From a checkpoint of a small text-conditioned image diffusion model: text encoder layers 10.
Rows from block 5 of the denoiser of a small text-conditioned image diffusion model, named by matrix and row number. Rows with one number within an expert belong to one neuron, the router's apart. Each number is 128 + 24 x the weight over its row's rms, rounded and kept within 0 to 255. All counts start at 0.
After each expert's rows are labels from the 100 images, of 14976 (inputs lightly noised), where the router gives the expert most weight on average: "patch colour" is the nearest of a few named colours to the mean colour under the peak. Only what is clearly more common there than usual is listed. The data: photos with spoken descriptions (Open Images, Localized Narratives). In brackets: how many of the 100.
# router: router (model.blocks.5.mlp.router.weight, 16x128, trained with AdamW), inputs 0-127
# up: expert up (model.blocks.5.mlp.up, 16x128x128), inputs 0-127
# down: expert down (model.blocks.5.mlp.down, 16x128x128, transposed), outputs 0-127

# expert 0
router.0 [ 13 135 123 137 141 132 144  98 126 125 128 144 119 143 137 132 154 149 122 158 117 154 140 139 137 139 139 123 169 147 102 136 116 125 123 109 119 147 141 131  77  95 115 120  89 142 135 105  86 105  95 113  46 129 125  87  86  97 120 109  86 111 124 132 155 114 151 122 114 143 117 152 158 110 159 145 131 166 124 113 130 125 126 142 109 108 162 142 156 145 115 148 167 150 152 148 141 107 130 113 119 128 132 118 146 121 158 137 116  96 111 114  99 114 109  84  96 121 104 107  97 113 112 104 107 107 114  92]
up.0 [141 173 162 106  93 155 155 153 168  81 140  86  75  98 165 130 154 174 133 159 120 136 102 114  87 120 194 118 112 145 159 127 156 131 136 124 135 129 150 123  99  94  97 112 115 149 154 119 111 169  91 128 175 147 130 148 147  91 133  86 138 115 127 115 112 148 143 133 138 134 101 126 107 125 143 100 127 141 108 152 101 128 101 120 138 110 142 167 116 139 172 143 134 136  92 156 118 148 157 124 121 135  98 137 144 120  94 117 122 120 112  84  95 127 136  87 131 142 120 135  93 142 112 108 135  84 112 101]
down.0 [140 121 101  57 137 128 103 154 118 135 137 131 121  94 158 135 142 133 161 147 106  82 119 103 133 182  97 107  92  93 195 109 170 106 145 109 150 119  89 146 147  89 129 142 114 112 141 121 139 144 107 118 126 159 144 159 147 122 137 108 126 116 114 136 107 127 151 157 132 157 132 117 121 109 140 141 203 126 120 100 167 182 146 114 139 145  87 120 125 126 131 103 144 164 127 113 129 142 115 118 126 172 137 146 145 106 110 116 169 111 162  96 133 115 148 149 112 120 118 109 143 111 140 168 147 151 160  96]
patch colour: black (63)

# expert 3
router.3 [169 133 114 136 129 131 137  97 158 146  58 128  95 173 156 113 101 191 109 158 131 142 113 153  92 116 113 122 134 194 133 124 129 135 133 132 113 125 149 163 105 147 135 106 144 135 127  97 131 123 152  95 138 145 177 126 154  74 122 120 118 126 158 101 115 131 166 117 123  83 121 134 113 150 166 140  88 176 131 125  88 122 151 137 125 128 145 160 114 133 135 149 129 118 152 121 131 148  91 123 123 125 147 165 169 173  90 121 139  85 115 144 113 130 162  97 108 114 135 161 169 137 142 144 134 120 133 135]
up.0 [141 148 154 154 147 102 128 123 161  93 122 123 129 138 114 102 145 139 138 186 185 150 123  92 145 130  86 146 160 135 156 169  83 108 143  88 140 127  95 148  91 136 161 112 126 140 149  89 130 108 134 110 130 130 131 127 115 148 140 122 145  74 140 128 135 127 132 136 148 116 146 117 121 114 117 180 107 130 133 136 132  94 131 150 156 105 146 112 127 121 112 120  97 157 163 152 107 115 133 143 166 139 128 120  85 103 159 133 107 124  50 116 153 130 131 142 152 145 143 145  68 176 116 146  91 127 127  81]
down.0 [129 139 119 153 100 146 146  98  90  91 154 102 125 141 159 148 149  93 132 186  82 150 119  83 145 109 149 156 157  84 148 117 119  89 136 132 169  97 138 123 146 122 169 155 131 110 138 147 135 114 133 120 119  90 122  89 148 120 121 123  87 121 153 183 121 110 135 125 123 115 122 120 142 121 156  86 147 155 156 105 132 110 124 124 124 136 112  74 132 138 110 118 106 167 119 153 146 159 108 114 141 143 139 102 111 102 137 162 143 161  67 126 126 151 141  96 101 142 105 115 128 153 165  73 151 128 113 107]
patch colour: white (93)

# expert 15
router.15 [123 130 131 128 136 147 167 116 131 152  72 146 110 151 165 128 131 165 182 156 139 130 104 135 129 130 102 122 152 125 115 187 104 124 129 158  92 120 123 153 138 142 125 129 130 159 169 121 124 129 104 130  83 131 152 102  98 122 116 147  85 162 148 124  66 148 160 137 100 125 111 137 160 102 132 124 124 155  81 121 130 103 110 143 114 121 135 137 148 129 153 127 155 127 146 138 185 133  96  97 150 103 108 154 177 115 129 117 104 110 129 130 101 143 133 103 112 128 126  50 162 152 139 107 139 137  76 128]
up.11 [126 144 173 102 135 144 120 122 131 116 111 180 131 121  84  84 137 134 104 120 140 121 123 101  84 172 114 138 100 123  92 164 139 128 151 115 132 132 100 155 110  78 115  59  96 138 142 153 118 132  68 160 120 151 114 115 115 136 137 108 125 117  92 128 153 128 118 138 113 112 137 159 155 150 125 157 148 139 174 145 107 111 181 169 131 125 118 131 118 126 127  88 109 131 180 132 113 129 152 121 184 132 136 143 128 132 166 167 161  98 119 145 116 150 152 127 106 100 126 163 109 117 134  93 137 138 144  98]
down.11 [ 98 122 123 135 101 117 150 155 116 161 114 134 139 134 138 161 126 116 165  89 157 162 120 136 113  95 178  99 133 114 124 114 148 152 143 112 113  88 116 127 111 119 108  52 163 134 140 162 139 156 108 179 109  91 130 118 143  91 144 147 155 114 119 154 111 137 125 154 112 155  90 115  84 112 146 154 114 128 114 158 131 130  62 118 133 120  75 118  98  88 133 112 127 157  76 142 121  99 141 140 147 125 128  84 103 159 123 135 114 128 113 147 111 132 145 142 148  88 108  99 163  96 139 118 127 141 154 114]
patch colour: cyan (31); pink (29)

# expert 9
router.9 [  8 135 124 149 125 133 132  90 131 135 108 120 140 150 142 125 132 129 151 165 131 142 121 121 118 159 111 115 150 128 101 123 120 137 124 149 135 142 145 144 119 114 140 104 104 145 119 153  87 124 104  98  35 145 127  92 105 139 155 126  97 101 115 133 143 121 117 111 125 122 112 138 154 103 162 158 146 147 128 101 142 114 133 123 110 123 144 146 163 147 143 151 179 161 158 144 140 132 167  96 119 127 117 120 144 113 118 146  88 131 129 122 121 143 115  88 103  97 109 100 109 135 133  90  96 123  74 127]
up.11 [136 124 144 148 135 138 134 125 161 112 119 139 122 109 173 129 128 187  94  79 107 107 102 144 111 129 171 138  83 137 148 113 127 104  73  92 138 135 124  93  99 156 149 140 123 128 114 131 124 137  98  94 157 151  89 117 111 130 103 141 128 160 107 127 117 137 119 103 116 132 126 116 121 124 134 135 151 160 135 166 122 120 170 141 163  92 157 160 141 105 149 123 155  98 137 129 104 152  96 134 116 158 132 120 153 136 145 153 128  75 157 110  73  94 129  56  88 126 113 163 135  91 114 140 144 144 153 107]
down.11 [109 132 117 143 145 144 111 108 161 107 135 142 130 114 108 113 123 174 137 124 130 159 131 144 170 152 124  60 131 187  93 111 125 114 144  88 108 102 152 114 148 138 128 133  97 123 162 153  98 169 128  69 135 100 130  94 105 131 155 107 127 123 100 138 148 168 131 119 126 189 123 105 124 135 126 126 114 134 152 132 110 144 157 169 120 113 183 129 148 140 134 143 128 163 129 121 155 143 159 127 143 142 149 127  82 109 133 144 119 172 136 141 149 143  96 109 127 125 180  85 152 127  87 157 116 117 171 145]
patch colour: black (87)

# expert 11
router.11 [181 152 112 127 183 118 137 129 144 162 116 116 114 185 148 129 148 140 150 130 139 110 117 115  99 133 109 128 103 105 140 123 124 117 142 114 128 125 159 111 134 124 157 121 136 101 106  99 155 132 176  96 183 191  89 143 184 185 105 110 145 131 127 101 125 148 118 121 101 128 160  89 101  93 110 132 138 166 197 113 119 139 138 100 118 137  65 112 111 108 140 142  85 124 127 116 134 115 119 113 143 116  84 119 153 144 108 134 123 126 143 151 159 115 119 125 130 149 142 129 130 141 123 140 175 149 122 138]
up.0 [166 148 113 146 138 115 120 125 139 126 119 100 124 153  68 149 130 109 167 198 112 139 126 137 138 105  82 140 103 108 167 122 121 142 169 108 139 144 100 114 146 129 110 127 133  98 157  95 119 134 153 160 137 122  73 127 118 143 157 171 114 140 103 112 143 148 129 128 125 138 128 105 197 106 120 138 177 131 131 115 159  91 163  73  96  90 109 139 148 146 158 110 105  83  79 122 142 157 129 111 154 150 132 139 127 130 132 110 113 113  85 129 114 136 122 148 112  87  97 156 139 123 110 116 140 114 131 125]
down.0 [146 118 147  98 137 143 138 135 117 102  95 193 141 127 135 114 123 182 155 157 135 102 136 127 125 118 147 134 107  95 161 148  92  98 106 133  98 103  88 130 138 135  91 141 119 163 132 145 142 136 121 108 112 138 152 145 125 111  99 132 101 158 127 104 116 102 119 116 124 113 160 133 115 107 137 120 110 127 143 111 165  70 102  81 121 147  98 114 136  87 107 176 125  83 165 135 139  75 135 159  88 163 117 109 146 132 149 113 118 107  97 134 104 125 117 130 179 190 151 139 144 106 152 118 131 110 159 101]
patch colour: grey (80)

# expert 8
router.8 [143 145 124 159 109 131 121 136 121 103 143 140 177 163  84 109 148 103 145 147 125 144 163 131 184 121 106 141 151 150 148 168 134 145 127 149 104 111 119 152 131 101  88 124 127 117 141 122 116 107 117 121  74  88 117 125  95  79 144 151  76 129 114 146 113 130 130 131 136 116 121 135 214 117 102 133 196  98  69 113 155 121 107 140 153 108 122 148 146 152 136 131 132 137 143 119 153 147 130 118 137 140 148  96  99 128 152 131 110 115 129 102 103 124 112 143 101 121  96  81 145 122 106  99 109  93 102 140]
up.0 [171 120 102 109 117 106  95  68 114  95  85 109 125 128 116 136 116 148 125 133 125 155 164 137 154 111 131 133 125 101 103 128 167 176 192 178 178 164 176 173 162 135 131 118 138 101 110 154 113 129 112 143 127 119 155 164 103 111 123  89  99 133 108 145 125  79 115 115 132 148 119 118 137 135 112 126 126 133 103 133 127 131 120 122 120 133 102 119 100 132 122 126 126 148 128 140 238  84 135 141 130 143 138 145 138 119 117 139 121 128 134 123 127 129  88 117 123 112 106 134  93 125 103 130 121  98 115 109]
down.0 [113 124  81 139 141 133 108  98 139 107  84 162 188  98 102 143 136  89 119 161 116 149 135 134 155 129 119 104 121 132 104  93  93 161 137 127 156  72 151 125 164 105 149 116 146 149  68 125 108 116 124 120  79 135 148 183 114 160 161 157 118 108 123 124 142 160  98 140 127 130 140 136 103 120 128 104 121 145 119 113 160 106 137 138 143 110 156 108 151 159 101 124 173 139 111 161 112 135 101 103 116 148 129 136 161 146  96 114 167 138 109 105  96 123 115 127 125 136 117 137 142 106 174 135 146 156  76  95]
patch colour: black (60)

# expert 1
router.1 [ 75 104 116 143 125 132 116 136 144 114 141 152 104 178 167 135 136 128 139 127 138  70 118 114  97  96  53 134 147 131 125 157 106 126 121 133  95 139 154 143  75 141 142  97 167 101 101  95 133 140 139 142 101 143 132 106 120 140  92 136  92 106 126 120 186 123 130 149 129 129 164 154 109 122 108 160 139 126 140  96 105 114  76 113 113 152 103 159 167 111 129 170 151 114  80 131 131 127 133 130 113 121 134 123 140 152  76 138 163 124 144 101 128  95 140  94 130 149 120 156 142 101 148 114 139 139 168 137]
up.0 [124 174 114 100 145 165 120 127 129 147 141  93 136 128 124 139 157 142 135 180  86 126  85 140 131 112 133 116 150 133  99  94 135 135 160  83  65 137 163 132 102 125  99 141  76 137 185  94 109 120 116 146 128 106  63 124 132 142 111 155 149 149 140 152 123 181 134 137 143 147 132 127 128 149 119  72 104 124 105 122 114 153 105 128 147 145 166 119 140  93 101 153 109 138 119 127 108 166 137 112 123 155 147 124 123 129 165 128 134  97 170  98 134 120 119  87 142 155 115 140 155 122 119 124  98  88 114 153]
down.0 [159 121 132  92 112  98 135 123  90 109 117 160 147 136 123 116  87 176 128 102 131 120 107 171 132 126 130 130 162 164 136 103 106 151 129 197 130 122 117 131 168 154 113 144 154 120 136 122 119 125 145 178 141 122 100  73 129 113 111 151 132 173 133 118 137 145 105 115 154 117  71 137 117  92 103 104 112 156 101 125 138 144 138 130 127 124 107 110 120 142 152 109  89 146 179 102 149 108  91 158 119 110  92 133 146 112 140  88 151 133 174  96 134 130 111  97  84 131  90 127  95  83 114 136 121 104 121 115]
patch colour: green (44)

# expert 7
router.7 [133 141 139 113 108 134 142 153 132  91 170  92 147  66  99 122 134  97 140  90  88 107 109 127 126 114 169 112 117 119 172 135 128 140  88 102 128 124  79 115 152 117 142 161 118 159 197 117 133 131 139 120 135 155 144 156 158 160 146 104 128 136 127 145 132 139 105 119 167 137 156 123 168 161  84 131 116 107 129 150 111 160 104 103 132 100 144 134 121 132  83 125  79 118 126 156 129 113 129 141 138 149 122 122  75 157 124 134 163 151 167 136 117 117 112 157 140 149 154 110 114  94 109 159 137 108 175 155]
up.0 [161 146 109 139 100 172 102 110 142 143 159 101 140 110 114 107 117 150 127  93  93  86 124  96 180  96 137 168 140 136 155 117 115 116 121  84 110 126 117 132 128 167 104 156  95 130 146 157 108 111 140 105 129  99 105 171 141 126 140 146 101 135 131  97 158 148 135 101 147 104  95 138 119 162 169 144 166 181 122 107 130 134  73 134 146 131 146  86 128 117 116 101 125  80 131 153 130 160 129 119 125 191  87 138 146 120 141 143 140  96 125 103 109 111 130 153 127 156 129 131 111 110  85 160 119 146 139 150]
down.0 [103 154 128  95 113 148 130 124 148 130 142 143 136 141 134 128 150 166 132 140 127 120 113 145 108 133 121 136 107  97 171 133 185 162 131 153 103 131 127 114 150 109 122 149 119 111 171 126 172 155 161 112  89 116 126  66 115  86 123 142 183 136 130 126 135 108 129  80  92 102 113 126 115  92 122 144  92 110 139 148  98 130 107 107 112 163 121 114 133 168 128 132 146 122 165 113 153  88 116 103  90 166 108 110 159  99 109 136 107 159 126 147  98 120 171 112  74 132 119 121 129 141 109 163 124  64 117 123]
patch colour: brown (76)