A small text-conditioned image diffusion model, trained from scratch.
Model: 22.1M parameters, 64-pixel images, text encoder width 256, text encoder layers 10, text encoder activation gelu, text encoder num experts 32, norm layernorm, moe expert_choice, num experts 16, layers 16.
Training: soap at rate 0.0024, 7600 steps, batches of 64.
Rows from block 7 of the denoiser, named by matrix and row number. Each number is 200 + 40 x the weight over the matrix's rms, rounded and kept within 0 to 999. All counts start at 0.
# ada: adaLN modulation (shift, scale and gate of each sublayer stacked) (model.blocks.7.ada.weight, 1152x192), inputs 0-191
ada.1078,207,241,206,178,209,254,261,178,186,178,218,162,255,211,221,238,225,196,203,161,191,152,224,160,252,139,185,259,216,223,173,280,214,202,202,194,227,202,143,232,228,194,202,206,198,225,154,181,197,140,208,187,189,144,252,224,193,103,203,183,191,207,160,179,232,192,181,111,237,166,199,215,235,176,210,179,195,185,113,190,256,162,171,162,263,272,267,211,142,206,214,226,167,174,201,228,176,236,196,187,239,205,156,179,211,213,214,111,199,170,175,239,225,193,136,208,225,197,195,158,194,221,135,250,224,198,188,198,162,189,159,183,173,194,174,186,278,229,139,138,207,185,189,149,170,220,142,218,242,197,202,217,174,235,209,134,117,197,175,196,221,150,174,206,163,276,134,185,181,174,167,190,196,164,131,208,177,183,199,202,226,152,160,127,246,182,141,230,206,197,251,238
ada.1079,339,200,211,167,138,277,156,167,248,135,259,190,219,238,272,237,252,261,222,147,185,82,144,120,259,157,112,193,230,162,175,123,189,281,229,287,119,272,290,167,232,174,200,242,253,337,214,163,204,258,159,180,207,249,211,132,101,194,100,158,227,198,134,250,161,196,127,315,148,135,168,138,164,109,119,266,251,281,222,255,166,117,275,199,262,223,156,126,227,149,155,186,215,263,259,202,181,230,287,213,253,209,155,210,236,171,136,255,203,279,264,237,272,117,182,112,135,170,154,245,181,144,298,125,193,67,255,271,236,184,276,122,101,163,158,237,188,273,316,275,257,148,158,265,130,166,210,188,133,187,307,148,251,170,238,278,127,139,197,149,249,259,100,124,270,103,220,134,250,241,298,273,102,272,294,90,95,207,243,149,149,129,128,272,130,282,247,122,228,272,108,214
ada.1080,116,164,208,228,283,137,264,265,128,261,144,206,233,153,147,173,38,170,206,230,236,234,240,158,203,233,207,196,191,295,217,282,211,131,202,145,227,29,83,251,186,260,231,142,164,168,166,253,245,210,269,264,297,200,200,287,224,162,265,263,171,301,230,204,213,206,284,128,191,226,202,256,296,276,252,141,123,141,276,167,286,213,105,177,186,208,254,258,164,251,283,234,209,182,144,130,213,176,187,236,209,125,195,100,85,266,294,130,286,181,135,214,191,293,165,282,259,136,295,107,207,168,134,291,213,235,215,133,121,252,120,259,239,289,242,189,328,206,172,94,200,235,198,120,254,177,251,255,267,180,70,252,89,261,119,133,285,224,130,212,148,134,238,268,189,289,169,284,202,127,131,157,248,138,111,123,295,181,150,276,244,238,172,144,180,216,157,276,170,99,285,201
ada.1081,282,95,95,154,213,301,144,94,275,85,275,180,217,225,228,211,281,149,176,168,224,199,152,151,254,109,190,224,208,155,155,138,179,284,193,336,137,304,309,178,188,134,181,211,228,271,233,162,186,166,165,182,159,252,280,158,90,204,122,105,248,140,150,200,176,216,117,266,126,104,162,97,128,70,127,254,257,272,161,273,122,104,290,95,227,220,67,121,191,123,232,184,201,225,235,198,196,251,195,203,199,168,195,281,241,179,170,230,245,275,312,231,193,173,225,117,106,211,154,258,185,132,235,119,182,117,243,279,243,108,275,133,196,162,145,269,182,187,324,228,185,178,84,301,203,205,103,136,109,188,292,165,308,161,195,299,135,172,229,126,216,187,113,80,213,173,187,156,227,269,335,181,162,290,343,106,110,226,241,164,118,147,244,195,141,266,308,112,244,243,134,255
ada.1082,183,214,230,273,224,174,223,204,238,200,220,189,223,265,216,213,176,154,218,211,181,189,152,192,211,213,228,239,259,214,178,233,207,224,201,237,256,210,204,225,155,164,196,230,168,220,159,173,252,143,218,203,288,217,220,194,199,219,213,222,177,223,133,224,234,177,178,201,241,209,218,214,217,216,234,191,191,198,191,172,190,212,213,250,247,259,234,216,149,198,144,223,151,142,238,243,200,192,170,230,194,187,201,203,176,217,217,190,227,167,182,222,206,204,153,221,196,156,199,205,237,215,175,226,263,198,180,189,138,186,180,217,220,205,204,172,188,191,213,251,161,220,213,190,223,173,187,231,241,211,139,224,178,195,196,191,166,236,166,177,233,193,208,206,295,163,148,231,199,151,167,213,159,187,176,171,179,111,246,191,252,206,227,154,194,220,184,208,139,169,229,251
ada.1083,248,254,206,179,188,211,181,182,167,178,232,88,138,183,211,226,215,260,191,217,208,124,196,145,226,172,195,199,143,198,230,151,229,190,237,191,238,182,210,151,256,260,193,231,270,248,213,201,182,217,196,162,160,243,181,209,145,175,140,171,201,204,176,217,214,204,188,199,203,139,144,129,193,158,159,212,251,184,199,225,203,176,182,166,164,160,184,198,200,190,182,189,228,186,172,163,174,168,234,182,251,220,149,225,127,204,206,219,180,263,194,184,237,161,216,175,190,189,197,290,157,180,239,183,173,192,245,190,294,200,200,128,155,176,96,235,207,130,216,225,262,112,205,260,137,231,197,172,164,109,154,125,267,160,248,208,167,218,222,165,216,193,128,153,223,182,230,200,262,227,190,178,194,247,236,210,224,273,146,213,158,158,224,248,164,196,241,190,282,235,216,171
ada.1084,177,173,241,241,179,131,303,231,205,241,189,264,261,198,182,179,132,144,253,234,193,203,210,175,211,291,241,326,262,248,174,306,273,199,258,202,215,148,147,226,197,273,242,150,163,162,137,198,180,204,212,231,249,159,163,202,206,135,229,262,223,309,209,197,182,134,218,129,248,253,304,258,207,226,227,154,236,181,188,161,228,227,171,240,208,240,244,244,199,241,254,234,106,93,189,248,252,150,218,227,194,275,279,153,177,199,192,202,206,141,125,245,222,204,105,178,238,183,236,166,254,300,111,242,284,242,198,154,122,214,136,246,222,248,182,149,212,212,145,175,137,264,245,118,214,289,209,241,259,232,135,198,117,239,135,95,304,249,137,280,227,149,233,180,198,225,140,269,177,173,133,217,179,192,80,235,246,128,206,244,247,221,244,148,192,134,159,237,175,154,185,253
ada.1085,190,159,196,224,162,143,231,210,231,131,185,221,230,236,201,209,211,201,227,181,209,160,211,166,277,188,180,258,251,222,191,213,208,228,213,224,173,181,199,216,224,189,198,136,257,193,164,200,192,231,150,192,258,140,250,214,224,289,203,181,183,275,185,199,220,169,209,190,226,169,201,183,206,210,241,184,170,194,158,198,211,198,197,191,227,262,180,190,247,225,201,191,129,176,221,230,196,225,178,203,189,240,214,194,187,254,198,152,238,181,176,145,234,208,242,213,203,148,213,194,177,244,217,232,217,182,150,181,127,207,194,215,222,217,164,173,190,227,154,170,228,245,242,168,211,246,210,216,231,175,205,265,197,183,166,173,175,163,157,218,231,235,200,190,270,213,171,193,180,215,192,124,187,164,236,197,111,175,241,185,242,181,179,168,264,270,140,219,197,203,247,202
ada.1086,184,206,243,239,216,199,200,194,173,238,215,199,195,239,206,214,174,179,234,212,184,187,219,187,198,206,223,278,233,212,216,221,215,219,236,186,245,216,187,220,206,162,224,224,175,202,127,254,175,206,216,200,258,241,172,202,194,226,198,199,190,235,166,175,210,196,220,161,241,248,205,215,198,216,150,185,195,194,217,148,207,236,193,248,186,287,230,224,115,181,205,246,184,232,211,198,209,223,113,269,245,210,211,191,183,261,210,192,207,166,188,194,238,218,157,218,201,163,203,240,221,212,157,209,248,276,177,189,146,183,188,201,193,213,186,231,239,205,170,194,156,248,153,155,223,241,263,273,240,256,146,189,144,202,169,180,208,218,210,229,239,151,214,221,194,203,220,217,168,181,216,203,180,185,149,154,224,155,223,216,252,250,167,168,170,244,195,203,111,179,208,241
ada.1087,261,245,209,157,180,204,159,168,204,158,227,185,112,196,197,173,231,266,170,229,171,185,191,188,166,204,192,174,175,164,243,166,274,217,202,207,153,213,202,161,207,196,133,230,172,231,205,89,132,279,190,205,193,190,186,190,201,199,158,187,161,147,193,160,177,203,176,237,145,173,156,158,153,207,189,232,319,203,161,206,166,213,223,169,246,164,149,183,192,172,207,199,257,261,202,193,179,228,233,212,209,207,242,270,254,158,187,235,202,248,250,231,210,188,211,217,185,232,164,137,157,241,215,151,190,179,273,217,206,169,233,167,198,165,183,164,178,168,271,267,246,184,208,241,210,190,150,160,155,151,299,209,186,159,258,215,172,140,300,163,203,217,170,170,194,201,229,195,244,232,266,245,244,176,172,164,128,233,194,169,152,168,222,242,125,222,210,179,252,253,124,115
ada.1088,203,89,198,263,108,267,186,146,221,170,183,235,216,267,280,206,242,233,175,168,238,157,169,205,182,275,193,216,299,107,231,132,162,345,226,272,115,295,339,109,285,188,173,191,160,265,216,179,177,251,247,131,195,234,238,89,194,168,160,241,210,154,216,157,203,124,206,235,124,248,243,207,150,222,216,279,263,289,233,193,116,72,351,139,158,199,147,211,138,267,252,188,132,232,295,133,239,254,293,204,215,228,270,248,324,143,61,208,175,311,343,191,179,158,229,176,68,126,132,176,155,191,198,46,184,98,171,289,145,208,305,198,190,195,237,186,154,201,242,248,113,232,114,278,151,162,194,243,90,157,228,162,246,111,128,289,198,100,199,150,219,283,213,229,229,213,241,163,192,329,311,220,210,209,199,129,110,103,296,135,145,200,233,247,3,222,247,35,226,280,153,175
ada.1089,194,276,199,115,213,118,212,243,175,181,179,163,204,121,157,183,215,260,210,189,200,172,168,179,157,222,200,202,95,248,94,184,322,125,250,194,259,120,125,218,187,203,208,198,194,144,204,248,233,222,182,283,173,187,235,242,204,255,209,223,167,200,249,171,221,304,200,175,195,162,142,194,218,205,157,156,181,112,181,193,214,264,118,245,149,101,240,148,163,149,269,170,236,232,128,254,266,152,175,135,140,230,197,130,119,187,195,179,190,169,158,189,216,194,175,183,256,264,235,219,237,184,192,272,219,287,208,149,185,237,136,215,192,230,152,219,240,249,158,267,255,208,263,170,182,320,289,178,238,228,210,216,210,247,213,200,136,225,233,238,136,127,201,223,140,141,251,235,188,125,143,226,258,209,220,272,310,266,127,251,197,245,125,175,215,195,151,282,181,197,204,226
ada.1090,161,148,217,227,144,296,246,194,224,209,160,275,187,231,243,218,199,244,199,176,151,132,132,192,153,181,152,237,243,175,188,233,187,232,188,231,208,257,289,167,209,208,182,197,179,238,241,213,221,286,231,211,225,244,245,172,262,145,217,139,314,171,141,117,327,192,217,212,186,207,214,175,133,196,192,274,174,319,215,196,185,169,252,124,223,234,86,258,263,182,228,243,237,153,244,217,217,208,251,247,264,220,217,259,212,145,180,249,148,268,287,265,245,166,256,192,190,283,190,228,195,177,298,147,197,146,176,275,239,209,237,183,202,203,204,240,268,259,216,306,238,110,131,256,196,88,169,222,151,177,216,146,243,205,243,241,201,160,191,172,213,192,207,66,207,233,149,203,225,229,253,167,189,190,216,174,156,207,219,211,181,183,279,163,121,329,200,129,203,212,184,236
ada.1091,248,176,175,131,262,194,226,222,202,139,239,151,118,212,195,196,150,211,192,247,246,291,202,158,129,199,69,230,202,220,188,234,240,178,247,72,233,197,165,244,156,156,208,167,296,194,233,142,245,179,204,190,216,123,271,215,168,89,175,194,234,205,169,210,265,274,185,130,241,180,194,218,255,127,162,194,108,182,193,165,163,160,162,253,273,165,201,205,263,165,282,311,281,123,183,153,212,135,152,181,214,132,206,219,200,316,191,167,317,204,137,211,228,217,171,279,250,168,199,170,203,181,174,223,284,196,178,233,255,132,209,192,208,199,223,242,265,117,291,239,186,175,243,168,116,232,144,213,242,288,176,153,208,221,176,205,64,149,130,256,252,114,154,176,223,154,104,250,201,96,167,173,200,146,207,117,255,276,196,304,211,290,208,127,169,170,227,245,205,190,269,207
ada.1092,172,224,198,112,207,283,185,242,177,301,162,206,308,175,194,233,228,202,142,139,211,190,179,241,261,195,154,134,199,219,194,228,216,199,185,212,176,176,128,253,125,245,231,167,238,137,172,149,197,284,253,283,106,300,142,213,192,280,202,216,48,184,175,147,214,192,213,205,168,189,225,180,221,202,184,168,326,188,190,122,288,232,169,138,182,204,174,227,172,223,169,232,209,190,172,285,208,190,183,164,142,193,216,207,151,133,223,226,171,144,175,188,138,189,164,130,311,172,199,191,158,172,182,236,176,188,233,171,227,226,143,196,292,189,165,196,230,272,179,243,152,212,157,187,188,181,155,159,231,253,184,214,171,239,201,144,158,244,230,200,157,179,224,234,160,248,143,179,216,209,148,221,202,162,278,233,162,253,176,201,212,143,246,198,292,280,235,239,157,176,228,170
ada.1093,288,140,179,181,165,225,198,187,235,90,157,229,147,220,222,174,244,189,209,179,167,190,141,198,240,153,174,240,256,192,242,287,164,245,203,252,191,245,283,178,167,164,131,177,157,211,166,169,220,161,209,222,141,231,267,162,247,209,170,210,360,140,189,243,128,199,155,281,202,172,229,233,173,195,194,207,277,273,135,262,185,191,252,188,229,145,172,128,185,178,212,199,148,173,244,236,167,234,197,200,167,255,169,240,253,107,135,270,139,254,263,153,226,220,210,124,153,184,216,177,185,265,186,144,183,171,267,234,169,159,238,197,208,209,188,208,217,208,205,227,167,193,102,200,184,194,209,202,144,165,188,184,197,175,111,227,164,196,135,210,176,169,198,96,189,227,212,189,192,245,221,161,158,287,211,228,154,162,243,203,167,191,239,208,229,187,206,135,247,225,197,257
ada.1094,237,184,167,196,231,234,151,188,194,178,168,193,178,154,184,192,186,185,185,181,200,214,241,210,199,159,184,223,152,180,209,202,154,164,185,187,199,207,199,186,200,209,211,187,208,199,201,185,156,199,169,157,197,210,199,203,206,179,214,202,248,169,266,202,179,222,214,238,185,206,217,184,177,188,213,232,205,194,176,198,186,200,201,190,252,167,201,232,96,174,185,199,221,251,171,201,209,210,222,194,238,171,195,268,200,142,206,249,182,231,225,223,204,219,165,193,187,251,202,227,186,163,222,178,138,253,191,210,230,163,217,212,217,197,192,199,209,161,189,192,233,180,224,239,212,248,203,189,169,231,234,208,249,158,202,217,157,233,201,172,160,245,207,242,215,262,219,194,207,213,244,216,229,189,243,184,210,268,171,194,160,229,183,240,214,139,186,184,223,231,171,149